Weights of a small image classifier: activation squared_relu, held-out accuracy 86%.
Rows from block 6 of a small image classifier, named by matrix and row number. Rows with one number belong to one neuron. Each number is 500 + 40 x the weight over its row's rms, rounded and kept within 0 to 999. All counts start at 0. Numbers have three digits each. After the name is the row's rms in percent of the matrix's.
After each neuron's rows are labels from the 100 images, of 14976, where the neuron reaches its highest value: "responds to" is what is common among them. Only what is clearly more common there than usual is listed. The data: stained colorectal tissue patches (NCT-CRC-HE-100K). In brackets: how many of the 100.
# fc1: MLP up (model.blocks.6.mlp.fc1.weight, 1536x384), inputs 256-383
# fc2: MLP down (model.blocks.6.mlp.fc2.weight, 384x1536, transposed), outputs 256-383

fc1.314 121:447429536428490534598491484490523525501436486538457460483507447442488373504471566488509600528463436474540439461485541559487499564562570475523478537530499410513514451465457492463484580550468513561521476445472541503543524491547491538503541472484456550543452542431472577501516554548457570540610451474486576518489473494487499552513457524531490511514485484535525496459490462511516496459501
fc2.314 178:534557555522457509480483536500537487549503566460450541530513464540491586479554453481475464465530594532439485532537485471435496466451471508475515475479485516487528543566547519516529467452476550484456499543471503484459483503453473505482523488554498490525466496539488440471566484484523504469436466544456502506510483479463490442521489515457492471531464474526517473517490516505480508453541
responds to: tissue: adipose tissue (100)

fc1.454 136:588422443510551492481513526474512467474500585487456438480521607543532475568533478494477475549413515466541461506523508502480530484489433514585434496506523435450479482547469556505579551480493433500487521562562425513496479470512516535529481564458397431491521558500424520491556511515508416497451424543511452524526584501476521516501485500500461534556534361549429496526462480480519532559520
fc2.454 153:482622530528608519432525455515448526548486455403453464506585468580499573499473547551527483506501486474465453538461473531514499525524484527511443482491520552530501524490516475456546482548479502530487443432472459467410493561480453438511504435430488520496525537474541475472455501471484525480483539419445480551546519451510439475510529528445573463532473499520477500569525494492489549512468
responds to: tissue: debris (99)

fc1.688 008:549524440533510499438499513544526482507456532485510450506525438489501435519533535522483512451464484510506471533493552477573499510497406426498460503475468456516484515511493410445527499493561473511496401504420520448597520536528517529461518467461467499387516541501518537417544518555501506540540504459513496503528501458538505482442487440495532494511479505544521515573504531535504534542493
fc2.688 016:537502560484485529594506585486507523477538485524426552448484478541491495527475468479538531522502486498462541438575478465425537525548588558549570562457489511466513493506555546555494524474438497498533517529549503455426457474461472477511494505548514501560515468503529499604476494462557517459476457534455537470486456510480508509501494552536432526568533452481479501465499473465507487460464
responds to: tissue: lymphocytes (60)

fc1.32 065:458451515479547515538481532473510510559545549455460530522523446460517521500491464510538429507491552503485468452470517504500508554495470526506455421506546556510484414476450543500522468513551514482472457541515450527472428462521448498523517497462466413555563506513466513445470508454501409502552510435549559400538536450498443556460484500543459480518533512428530558465446529513458543508485
fc2.32 082:568544544490430492495486519499496479538456506476480519542467487571511521560462550469527549458548514474557508520519566464436535412482529461514487516507446539507543555484534580541495515571397471499497582452550531485511498520534510572487518524423518501540586464486507516550526529593547514511461523508448483496514499525494606439533489479554531475521502508554506451578517493456567436501553
responds to: tissue: mucus (100)

fc1.592 199:457541534456611492490526584484404603567502487452462508460497513505444518460439512548492525529459464472499427527556496558536522449502567486499484534513472534461511461485513559476528502499500525492506537566462506461478494492466514449519476546442539461471520453493473520456503527454521498487474531491539507497438491448517537538450494510548500485428491530497494471560448428423532491424551
fc2.592 182:445538525510482500551437426527495441550487493511591514509530459500522490532509450498518494505507541498461522552452582447505555442468483483496499479493551473536501532503464501448467515492522511537501529423529520508432487566507509496491488465567523509523461459474524481514488455521589501475483484508583544543480527441505481466533516505460526485466602500484536476447533513596443487516496
responds to: tissue: normal colon mucosa (54); tissue: adipose tissue (46)

fc1.174 163:539503486594511543516487486523445516494499561523516477477567462548488449518484422527520474462532457504456472470480451518492479496586486513453521458483474484493572471561481514462569517593550421551501509518509497544495447490437549484528468447491460462502508461498559502429528528446511534519426444515528564507581477502584540502535497593433500419431490435520512476465472520414521461518489
fc2.174 169:531507521507478541424480426547493469554556538583507477459499568513495586532581545456489510570455557503504504477545544471501489547483516415522476489467556456476474554421533497467434455506444502504501482509468520514484511493485483517463545578530485543488484510453442485513492486587535428499506576523456497468500516456526462421552524462470482532545438499534514468576529511588480501517458
responds to: tissue: smooth muscle (68); tissue: debris (28)

fc1.107 206:474491479477510488479505532490516524505440571472572483512445533445525479478491521492486496443467555470500519483490479478518489485457492573528509434515440477542427511467534459513427570537475516531498529536497469445484514463594514525502476440501578514491553454471497531448464558511554408545514524536480448554580505488548420497456502521483485496472533451471497486548460459539496502493490
fc2.107 185:569492527530443454556491501431479436424516472554467418530534506587478500524495413491524496549535503523467516515508422472476534542526502466491517504495558515426570508546482539483553451502538525492489453458509546573484491493499444501425512538513421470485514504505497438547504464569492577457530506502474554494435517563455505521543536507601518499488468577498528513462497557559448457528478
responds to: tissue: tumour epithelium (81)

fc1.380 189:523461494471494503548527517526463500517491485527553484556432352483533482476479520476445525501397495539511493467451524477508483492515619433513551495413516495539543546497482504461516445523456524523490444502425535459538541528507522526541512466470493533503457436522535504528516469577493494448513464474561568486522461494501521543526531491532344539495542491564505518522556520481452483436508
fc2.380 208:491465500513553504495485508568433602516474514442416504517493501510486576514506522461546524545545467479571454485534405509526523456416627469520480462515491440466538512540502587497508486502491478512498497528496489480499568532503510478542545500438471523545505524406464500532539566519499655577533499541469418465518556522469478539422452498473505487461549539523491535562509469498535470411491
responds to: tissue: adipose tissue (63)

fc1.503 165:492459507538487509586572472478513505503453547579504514510497508495512510519511497477548507470438530473466504529517507486515496484509433517621435558579474441516374451484467477432534530490485442447524499462448557471443501540492449525507482473507466491535482455459496500515450493451523556427562405506530542474483505439506491491515478434557495482546461469443468499452529517466510439493513
fc2.503 160:465551603517484498551512547500487532462466538507436514461513453508488533515528380515471480502547486514544519541499468472468528439480452463502518443505501493513507520453505428497503481493403461510508522493428490557522507476578489535469578495426485510556506498537428502410473520503545548546451563513500490468513569462483526550494473491467477484507463546588532458584459463615523595496544
responds to: tissue: lymphocytes (98)

fc1.295 222:424483571570485554550504558480499509437449518493496514371564442506478480502494471449479487496524486489520503524500538490472514502488360425517524536503534447456465470539474428521504528501505475484522494509432494546511482503457524505503462479515505595462554516413491479511466567485510620548487493466513451420512498493518500466548456535493470484452468492549489566480499487502462494459494
fc2.295 372:530613564522483526562556495539476496548397480501479473470479477518449476541496395541473400459479515555510580536456493517480531516492401476503465489513491499561525511519493499522532496450441527510464490498474526503465519496508478522538509474466453507494468513571445433514493579526508532470529511519487581414477465443517525487505466489493517521511471523513541445451497437496444515531505
responds to: tissue: lymphocytes (99)

fc1.547 189:490514544431493511493429500534474560538562554493469548484558456424467512411464477501449455428485405542503434553498483471525581528502569515440550527517520470501516562504446521455518538449529553493505544502481479474533475497526531500519466524504492498481482478525511517490550483476427529453510419549588521487484487562493503501518535535479504564404500520513517454566462450523502498441487
fc2.547 183:448566448524576505553531536496489543591466470557546503531402415470492488476533434555521517560508529497511565477499497505546478524524506498585442455486467510457564437469518582466494481484537506499507480462542514534500517512526476511425457440553514421525556509443455534532451414466594523565530554491528524466478494452508525511573505501477463425500530516462470487491534460544517456520491
responds to: tissue: adipose tissue (72)

fc1.765 116:490544524516494496486412514523533465470490435507431531550502480517455506438556457463488511477502524510440501505482556491545493500499465406550522549446473512465550505485453509474475555504504500512554483565515488490483501432445557525449510526462480397477473565554497461497598539470549516521586507513465445455470513574497423512489491508452441518481503514441530514516526489472504603462479
fc2.765 168:524474506479522451548583495446457505555505581503490470477470504556505505478450488534493528497550451526489498470478497470537530519447531540492444443521485522554460464529527410529520436456468532536463518421541527467456487484485457537521520485540584643485495483435401447489451514494522511488494529473464574527516489479514592511544470494501512529553489493606504465540503543580475419556494
responds to: tissue: debris (35); tissue: cancer-associated stroma (28)

fc1.545 163:433467508584453464496449495519470432399511506402513477517458541448515463511523507500505464466568522505501460472552506535552508478415507531488558467490511536537541445504453507549534420422554547536605430436499444442569530509526470546482466513518534493516460509454572493484401498424494531516538506555477528476494505477532465552531552479417466525464518474546518537549559478497464499486537
fc2.545 199:527467458468523551521539461482481582511529455492454506487471491550454501518469476533533526519428495441505512597484546533431505537540484519488506510504500567468523524505512489549481563608395497524470553504580520482444551505537483398584533521455412384483502418496488534551508445528478452485471536439458453512532484512522549448475495495578481461577503502495576522454480523521489529525489
responds to: tissue: debris (62)

fc1.650 053:462505490516553523502462424483552448482568514402544474560497491441515520509593424461502499413470504531471527522553533559498490543523523466510527519500469488478492561488514442521471511452489533408573445507512471430507438511529494516479502462478518472507523534533532508495522445526537442470585466520484507431502501495499510533463472438487518494516503577593457504509497512478488489521483
fc2.650 051:541488468523501463629493580452539483533539500549560441518434492538562456503479452577527501519485512518484548406538514442516505519495523428499508507488547476491470430503483491480493438500486463529427427502455460474468450534527457461505451506490517568458516451530485480446469510512477509458490500442535556502526527464506470566514525462532511515502526430525486459488544541577482479552534
responds to: tissue: debris (99)

fc1.65 036:517456476466396529420443553488567489573536458529454505496496537434505487451546518513521547527497509533469531479529456462488474482543595494528477473475476483518442458442512571529534384514536537513464529532546543461485465477502518492458508545552450503565462464473560489513540589477527482476524556497562516579474511496482534511488463475482546476508516538480548514489513515501479500518459
fc2.65 034:464526498461429412420490535551456563606460505522540504482531523514489442478550524486488509485493457523445532479455555506505536460415451473539537616509499507518527485605539574469429520466523573480566478551540530584479529557498518504469482497440512474483504523499539538514533463469484452473544469463555437493540497455559461453530530468515529531561463526489504498424441438567471454461432
responds to: tissue: normal colon mucosa (98)

fc1.740 211:495502560552520511552528492510417542545476538478421482479451521534526529532498495464520482476537402499482429503479491501480530538482438459478547477482515501454534539525497470551510509517512534488528491441474492458430471564468529510499505542502506541465530497472513539443501479512531460607453405499490603491517568473445556496421500536495460554486500401495466539492551547503488486477519
fc2.740 190:545456467543487525599564480474609433507514450550518474599487510475517494507544482557470458510466576518488546443520460506446405469548466476507488561594511541545459510503525425464469445536424419492498437506496517493537566548561467476542512487498485493497545490465499464519518495536466534405536572533559482481497509506491560462555527411504371493573455535524528515541445490543473507549482
responds to: tissue: cancer-associated stroma (36)

fc1.653 257:459516494503497508459509468509404552509442500535521529425484481551435505524434492512510498441530502539516484492506448528428445490491450586521487472498478427487530565423499413562524499572547489542449475453511513508477503531487525478401497507505494456536469480500445428418551528512532504491392507530546493488467451472551582521526483481433418469499508492508472475625481519529504490536478
fc2.653 201:475480476570394498512511508494554470491529516453480585533608531486526503495551447507509512443501516461493518481502444480539510534570574529454455508488474537562532516566479549510470526533494510473520530541547496504556514493566453487562538499488510419531488496540509489538553451474465523464481423426498505512503478487474450491504490515521543512440525526477516454459497514477517564476511
responds to: tissue: tumour epithelium (100)

fc1.167 198:525485485520540545461526519542490516538502535552486481434475587510516504513484471518502494509511517486554492505456572487525552470613491507446538514409459538480519523425465456519544447442484485515531480530475426455525528590516487480507491523508400538431493480510440473523565429424511517509508543420479520412564458464524526497505469548495410456492528548497457518507572517536539533549545
fc2.167 238:495477505515433402516475523434501468442520422504557534453531471520485482563500551489479499474512503484462539588473473503521420519492509469514514478554522492531514544520497440508413483621496489490492466509505499499476536479356469516493487464453564478506527502493519502438450615578494542458511450524538537545428601568509486534496505477510533578511475449539565550544390466458467494445455
responds to: tissue: lymphocytes (40); tissue: debris (33)

fc1.533 105:464524465482490623487468572456518569499520564492431546486493524557495390461509509463523500466506451522514525542441506554520537489539483511476556456460455436517484561446450448482491517509573444519467544512382503491503489522561521553589502444479473458516514527536506487486535590448509477520505567499481540518568479521498504513476473467562516520436517554479473531584484496462494513460496
fc2.533 145:562472521492479468539536488572493455497509428539518542468509476461498578524493476554536513496494460515552501502569521497468471527495516487501485544545551544467505503557497518549515500491453529491513524497519436466496456440467500438400423503532525561563506515467542488505529452526549484518481443478530428475468541490509497459521527509507488548583478426500519502495459526547498560470572
responds to: tissue: normal colon mucosa (74)

fc1.270 199:523540434470517555462423524444530507464533509522508546522408436449519506445526483540473496530514510532516521524500516438449512529461511490496568503513472538500510495515500510515460561458475460587552472527498493480566519496514473493415394551483514420562464534580527565504554463540539524511579536503492577508521466471508450468518506485492518420566477583487487545471519518504491519455500
fc2.270 180:509405477540470504569561488492512534523469449519471486510471442585494494514506478468501559497519469547527542480530597489549506476520548454452506532532529500493536466490520462474483469507477492418522529520414534504448538518489510463588576484494540506470551419522477444510496459522473499534505455490513476491467503508562517495477466461494504487527533437557515542564544527461414506468496
responds to: tissue: debris (84)

fc1.506 079:465535561490498504513532523462523461471460525506533510517454478467499494496460524470503534516513419513532442449538526540516484570491513514497528462460536407415502529507483556484515539458430520489447484513426501476465444522500516464479376491526479511502431542475502596520567505458506509558503529458449459551475431550408473473403483411465448547452559519482438539511501514540487480455510
fc2.506 095:548548524481470460479511503541573555595504468517536550420455500508446450524531465480488495483518542519483519526554563493451558467558498515536502533550461552564544480460535486497476589498530499466557491531489524453535537492486479503517487527525471488504473495538443537558514516459595440491548451488469491490548456436499504449521512487508490451532471488577501435492463431534472521502503
responds to: tissue: normal colon mucosa (95)

fc1.155 079:514516546510521520530536494445523659547494575535457475468530460586536589477530485518530522513505474497494459514502531540524493451528457503567491500491483561548516512496453527450529441416502423445501509514458515457488496492545540563463464525500511469525509585527499505544510575491469553521590513487535499535513550537476517533527440495457430442480493488551450486583485518460596551471406
fc2.155 100:464440537480506498539524473525533391490541462424533490562499463456494484528458525478417494464525499505517510470435520473498463517467507557446503556534554397460460561577465472482446444526529460515535546436472491500591480471460479460485513464511417627473512480527470480488492515560524433476425511470544480529525402473536485497476525544543511510457519481392466486485520489486456508457552
responds to: tissue: tumour epithelium (40); tissue: normal colon mucosa (31)

fc1.250 042:486543446483458449537536444453484459507522492516485529557461392513525465507501413483483486530505445491461493469523565531498538418468508488551511479510576525448481509471507503483468492514510504487502491484467434499519513508524425475472604533440486397512526477529520432543431504475538413501521525468453520391474478499555510472518489483512556406534472553460445505494508505459499550522502
fc2.250 049:574443508491488456523464559488524478543547521457511413500501415508477500481531523550569516404482528560473544515507532491519514514404501551533496563514496552541516515530521520546530446540535458505536474560515493471487461497453536450465426456523492561523542514541480502473579510505477500399547470540483527444567565519460563475536517524526447582554504466505592501460463512420436424456405
responds to: tissue: mucus (100)

fc1.575 141:410443435528568509522472554506542548460477481528551416492525448532495538490483446398488526501473526491542503539522477530534519470484479408413500521446499541571505495506480432461528511506507476538548519524492486499525480512522596503479476540431505477449465472500519516511551527540556448459456441473508517444566458527469475541430543531510502545443492393456528444534532476510586424497487
fc2.575 151:513535523442471544525529506498523502571614521483497562458378527423460464515505538560509514604513494516481473482529502497474490506505576604551483448542527525484444560496558566478506442486558533425535476464483539451459483527525422486537504450606506512495528549499478490507483497486470485553523564505545511524409568488538518507486474470491496496580485578531465551549477436433461586493504
responds to: tissue: tumour epithelium (67)

fc1.671 096:493541519564507500489543543529443483471517532455471427403459541454545472563466511536528474534520493512546460448494515461497518452505529472530538498459528455523557442470465553514542516479462550624568470444511542553542516588459508462510509503490483469548532571503487516540479550493464590462457465515550504450515492459478495564557518448528492573515535467494550492496575454513535482634499
fc2.671 123:481467511475467544519462483488557510592411567551567494580556477473435511452565519433457537539445532528510523566506541540458557586524497513505467493562464546436474509527546522504460462542545499472423495545497462435467486440506477577470480485522501551428490453517497442499562415478528511509497488514448542508501472507509486471441510492423578471461476483494464450569448490483464522394545
responds to: tissue: adipose tissue (87)

fc1.691 030:534523500488519514551481529502547515477522455526536500473522440523493491553483537497461547524461531510514493479458505440506530469502616436519503541476461446477570534491519463409479526477502491501513481579445495474574496521487494457529583486488493454479467511468469601485557463550499693548528455485476494548486528508504458539474512500520629522482550460503523531509545492474459536485460
fc2.691 031:479490556515548548600534574461519535520401552520428516443514444547486488473584424523509478534478538476514496506495510417460453525513582487540524533419520523498526518476479580553547474490469526526466449499452500520563495461432530518498534505562543502505494487502468461558507524502501574496492468510560579493509447485503581473516518550454446530533504474451508483490434459564514449457506
responds to: tissue: adipose tissue (100)

fc1.501 069:398505480492530467556455472423481419569471516453522538541450463533555510510506488430504565497487463574509485528543543498509487480467471514522524506520491592438497483538461490525466444533521567515482543516533475484550487534495469543529545474548527526548494501452499525485493545442459468547555516490497517481516500505551540445475499514476530510571535454432525487462519520468487580469502
fc2.501 105:575474541437488463459512541579485541515454449544520485482480514486520492520478528480532477487494520498508503499471445488439520462491446496471393450467479469619448503434505550562546512482477395526524482532487515512456461494507547475454505509427437466502539471526539508484433564560531385478440510449471446474489520506469486528491526458526472499552477500520486473508512474470487400480467
responds to: tissue: mucus (100)

fc1.385 072:515548532514472453459445469481552449564485515508525473437516438487512468476456481551484448535541480544541455433538552486504481559509526523485470497438505416505525466445457464419522480468533499500446472481452546415485510451507455438466387461506436469524471467496500580500617513473480519524561502484467526531567380495483458530447557434531483526483512535438508525532492499558486505482458
fc2.385 096:459538544548549522544541483477513548516491535513475562438448499533463493501523458488512563455540531461459540495538529522507557512555486514469516545532469488545537559574540558544456548470451497438518436519509469410486488487451589523520514528511553480521476546484441511536513475456583389470515451513493521473457576510414569477479459527488467463513491458571426476536447469487447509478473
responds to: tissue: normal colon mucosa (81)

fc1.550 212:487448552512502407531478475502542542498468492567627569503464469562563540513451463561495509513536507496549467561503480480480468491524476512533503489457489465443480468448467482492423545529454504532573480493515465485469529513527457487563508503461458524476538503484480580523472534549475451569520466474521482487520473489495481475526533539498422477476524475511539536571453398438546440479491
fc2.550 172:518497527454461441382506525487454479415548514437467461470566486487487480509509531444438525449499516519436467499521524516511539495554580493464471498504533461476561477493522473417487505457579476467457488528489525545530492455478500520484519506519540446547526517504535536440609425494516548407434472483492510536530565461535469501467521562472530477520498518482460480473536610513456637499486
responds to: tissue: tumour epithelium (67)

fc1.683 077:523582552465502515455492535437519493522498522475502441507445444523505454540482498489486499501533417523575450416511536518523519575522490543472495478438548423448512523494480533452515479404508537516447490468408494461484513482532534490454403437507484475532484539513511572542564538498519517529527519493461511518526451505431472499431508408511493521449536545420487537554532500515490526450453
fc2.683 093:521574516473479475549511519525590511612459469499520561461493544511475492474541448488501529455496546515491536548555529488468548508547483515528500536552484499537506503520502519532424542548485478442483456503474518441521486478464498491498483516544501479504476529484438546549525447442554416478557460482503443491507489470457528448539506484451485441570421494595488432497452485547452478488486
responds to: tissue: normal colon mucosa (97)

fc1.445 150:481478514522583494483496497505417512385537494477464572570440463467488490500511593472510538460467511542524456537547525519502448499566485467493542509471496509513520559581495511537484483547430489486506447535443512493539496477429492555427543499514451560520509490484518459512497598548519523493565513434507513520456448507471578563502464424507460440494487546506452518488472533534555450472559
fc2.445 158:568517506443377499524533538498583507567488493508535414421500486482444472494470522502527487510568450513471463428536486524490507502487475519552469531540470491485522411453535492473449523455524462508482509472512592519410418484507515466531430492512459538553447466585461583485527507471474518542535487521456472536532506490522489497454492508534539514542481413493504490533472469503474558516459
responds to: tissue: adipose tissue (89)

fc1.587 109:498528491451500490479539497419560515515467497490467429599486493504488509465464514528533589382568467437492485574564471498516445470560549553535491490455514452505496510531481477577505477490493451569541545472494459512481510548514492489432509427428497429407507490491496528537493444512527548510541452528489458450501511528483489579480474486496479560498546526531502435575511486411470525508447
fc2.587 122:486446513500472485536442526497443454528562492541564558423478486561510537524584477466498498567474495561519504468539525482463552527514474497517495557555544502469491526457542540496515467500446516491446483496483576517554499473478531536545500556540539517579450438396519497510478419531478411462481432473482515466469468523558472498553513433502530439518452502521492542426530503544572448440482
responds to: tissue: normal colon mucosa (50)

fc1.619 071:502401476521495558506470546461530490399495526483454457495507498514458483502482512488491524480451484491504448511468501479532489424536473448536532482405409489549556504545474502500493467474475476531520402575506547480502457513479456502485545536496474510429469530438523551478450535488483471463482418458563528488492505514510483525534516507464450505549523460539527437472535587544586495555478
fc2.619 096:468535583478526490439516466558507561565580513501528597502489483445465509459484502525525535565520506543482521479570467519472475555405538533492454492609533494498434469461511539501516525506554470506497526457530464436461498529512536521414432423551539522541467432579492478491581532585512470515430541561454451527516512495468519485499468502506500567529497527502474455588452424415447482455537
responds to: tissue: debris (79)

fc1.158 093:538518412593475441511477449536548515548498544469541529478457502488545480575512499434501505510465541501470422556534525549442506477471387505525510527511483505518501482447541509551518537488502454518525554456500545544497473484491482542489429533426484516524554491452520545521421514508556487483464407528495577487509530508575529450478498465510528529554524486618511504541455543516506435568534
fc2.158 110:589478495525567506534559599486484460499483512496503451535492564555508504485485479549558460503509465517521517481550450465443533554526526477486555484479508504405428521475492588501472449540477454519545379461530466448464432534528491482530537504566566480503497489576468502469529442498419491487462608517504513470505489529467460511514513513477458564526517487505567500486561528484513515518481
responds to: tissue: debris (97)

fc1.169 227:497430514520469484458456512512486550455486498521559528484525496443451497503545503434480516473557513458478532466505422475469560479497561596516528514524469536447519551495490500498500499443558506560517502548542485514476492449506499582440567474492530464507510470505507555542500503468504520463464436509535512524433467521537544452485471518532500462449579526411501461509482567467471506490527
fc2.169 177:452475497409502472481556499553529476389491529443500490561568542483547558506469529421442479500510483456557499557516525498481492518463577493421506423442518498469585506465513529440547490568482467538504518464552537555507505487430500455477528501499446453487480459506549493477533566505472450577530520537519431575482522506489455506460507546490546468508515454453443456513496514469541550534524
responds to: tissue: tumour epithelium (100)

fc1.730 026:500459374478558474486467506519438510535528502454525502525521466507454372510512493387494465419453503512457509517449478512496507534502535508421513495490473475477478531520555461543544472525470507447472420473511431521532440497500536472578508558592552511470497504488544555473452520489511492466517452560527492537482452546481499539523498497531445529468482469466487563555522454589494559442480
fc2.730 034:509507571477469524531449524508548455477454479569485546500446531486534603468521525508519538480545487475544480507529577405457494456550465515560475491519547516491409466479398527422489479503431467564469573530508512523432433503501522540466536440450412512531432458505490463555551488581493492555457540454502531524497533525521486495512487533534505588509515507453531456490533500445536448520559
responds to: tissue: cancer-associated stroma (98)

fc1.477 240:535549488499385538459514459550456464577493456548543471378489527473494431489457434468480549510435488477525429411499541516530535478533489460495479546587544426537525435500454546508460438547499450498536527517523487490448514486572544475501552512477482519519518451493477537475508486452488509471441520416518596494516493502437560482500511520510447490572504478504448467479448503506509469523450
fc2.477 180:432466511445606406459473518454492438410515554485492490488525460493497533499533489505425494512500507495479528554516502531567481519564567527545518489488444488484574559494536504464439504453494459471480505491531495542544494455446506534489477464493491489479641534504539418419492471563479461564464555513519450530459513465506482538449474542491454451470459469421502483531529454501465595457511
responds to: tissue: tumour epithelium (60)

fc1.333 040:482485462533453550499497554547544512536486474559525520485532499563446560472504541445493565593556597472503471514526535464534503478435403529501474457518491458558429479465437498487475484541477538497542489478492501506473511508527464541528498532564458488517513552493534499465490472442530466405472460525490442498503522504496499458466488489499535516515506520428522514504472527513572460510436
fc2.333 073:522541503449481471510504512511471514493526553461428498513444533484526465493551503524510518382541487514467495467540477513444489548543548532459503507477468496490529520519561537461501464444476453475501528530526522487516524500462489521478538469466464503464516520503476524554589530500495453538532537481456530513527428503461476482504460491523464472490506511513478428549580488477444531517485
responds to: tissue: normal colon mucosa (69)

fc1.509 210:508493427516438502389518526511519468448485460501562509489563491520400483488504536514478489396496482479481494473455450583487514490488542479568510432480520408503490466527515542483477561543475393493530477499478532513504473504448477556491499505547485447443484445525458453472498498461471491435545426478506516500506534478599487504459478454480527474520479549547431507386495506495534473477464
fc2.509 161:484552561528474460507490506565465518477512455434475499572543552486534510487523495545537447564457573491459397519560364463480485434475402506466536524567479522492469522498484547465521464513440575478515532462475540514582555485529507548487460476508512525474436534440521529545473528501510514489556546516504507486552454486402441483550551551483440489418463518478471495449527450464501494504536
responds to: tissue: cancer-associated stroma (73)

fc1.760 099:535435430585511472602510488510490439393557521520538496528510537589553528503528581481536494424533527518502532525501423485517459470486420431454540494485492545510424538533483496523490517499473475454531484551493508529498491493504494531498491488493469507518533481478476478498486442474473508508488505559521529472444520505519419456434517503524467495503500462552515483591502524520453537575489
fc2.760 183:530528529452482484364486564478430463531472501496452555556496525506514382440535429517487423472483520504498505500477503437463594523474451493619520507545529529518576506562526503466536462498485497471444469508520558440481510454513549490496521503515454474542443522481496517567568445480499540454555545452502552471517492546526474545541504559479451502473503508459444495449490484543474533461540
responds to: tissue: cancer-associated stroma (97)

fc1.44 096:438474543472517470550478541443522525527472501434506505533483432523508538547478407467519516470503492493481506558557495479440469537504418453525488437444546516511483516535469492500465524425511521458511448524513551458520524554466478488544515472509515573486530492461452456560529498469457465501483525498532512421444492423509500503501498522537535494504537490458580540579534520471499564487461
fc2.44 142:484547388516487513561471473430501516497476482524507397545484470453550484424461575493538483509469494537509500497486522586585536476535597551502495509486453514572535492491447466497532517556524519525503549502578504552524475505490495519475521505468499440512546512483525483415428499551458505529436517486433498498539491532492572495500485400489454451584507484457502490426483461554585406499487
responds to: tissue: mucus (72)

fc1.754 111:501530509526451537433536538484620501529498505492527477439495587514492550477485593561463469440472547498487468467475490472498476540513472462455538506417456456530451491527559466465538413458461557468550551554462472474479517578462462453480463492538449487545476516517496480588555537496547508512498547473463474539490502502460454470528514547507490481513442516569507529555517498431491530507462
fc2.754 111:481450500526511503463508516477433543487519508599517481491530515475534429501490526549471514586502451477453483504466472497522552431552549489439529507472528504478558460516444633578483553476523549482455483467551567565472504475508530531524456516518477490505494504395559469464491438459566439490522439546615509523492459521523519528392497454528481537519499482450508469422476508591509476490542
responds to: tissue: normal colon mucosa (46); tissue: cancer-associated stroma (38)

fc1.45 222:494481567522500514551482497479483473462473519548491437431468456501501467450480476447562500510466461489592501495550505434492518455539439465473450544562499523525431457549512533463471526431558501515491468487566455500612487524531569463455417460516453524485460463525580507476495473538489413488500485510527536451530522470456556550475489513545435466538514420458547576568514485449535495580476
fc2.45 187:515442456472460567438531430475513500470504447497564556515479545488497535551495541524499507579507488419545513487411417508456456439476521485553500460490510417490529539511446557476589469551470542424453504519580477500491524484583422534556567507578498482500514568474490467432540612507482495509473535466554447520516444542504414489479515511480571494522515532424476480477530464514530454524514
responds to: tissue: tumour epithelium (96)

fc1.634 015:525502494480413477462508459533498534515490484476488523442558535487520501556478539461533538509520450468471490418479540474552481515529509480509501558532482498498607461539474505443613451447458484476471424504572556541503524526486456434472439549482456564467530541430550524455510515555458490569457422426512516545460426475549509463478462488515507510560474430536558507497408521492500492527483
fc2.634 025:499459541493537529525454504476482486483490505545523430551484493468467475408537446495463498483499501549479520535494501484467529525502510524550485494445498462497393582501537507542381542560533472517528522480486466468465449472504511581527533474496494508471512474564417531571512536448532490439512597578522536434539543488460501540500499558473474451433533524473439477541566493529502483504536
responds to: tissue: debris (41)

fc1.687 213:498489490560505629464525519523530516467415530487507556403559471564517452571464533507477577422496582438549466483507476442442432448464470479518488509427503452482520538486522497469544469403488562501533451538484523476567494493497516452519519520519473425447547552460452466536493471490542572506503472483505544540466569465469512493479524486531503450518516431466476542509518492505516558505469
fc2.687 196:504550509614517488628494530526502604578493497474457542562509385476492439522544469495537468480470507497508521458517522494488545523518681456487505473535517456491554449528487563471550486527488484484541438474464464477522520484505483475510502451468498513574467501473510509543564543461549726506493469491458514426530471488492535514490496554488473472478549512468509494472469550555467513424480
responds to: tissue: adipose tissue (100)

fc1.98 287:479457519435567460519503521501441556430480481506517543493482552474490551468548558495453510506540441508474525463503496498540555543500480559505475471488464410522552493467511476424554490460506501495510468536572580517537610515489526466427535547520593559473478448509453511569520544472455479475447518483474535575483439463550473461517516488498475538504506549449504509495521560498502468448473
fc2.98 207:448522511423368455460469423489490475481504504463490474505525482523500486513533489528490488540515545495483464583522487468499504460505563515506493526548520556502513616504531475577464488526513463498507487473508398485390470487515466585515508485474467456453529495548616486389463442555465459509515467516528485500453589503459494519470463601485534445513502456443484521538511466400468510545549
responds to: tissue: smooth muscle (66)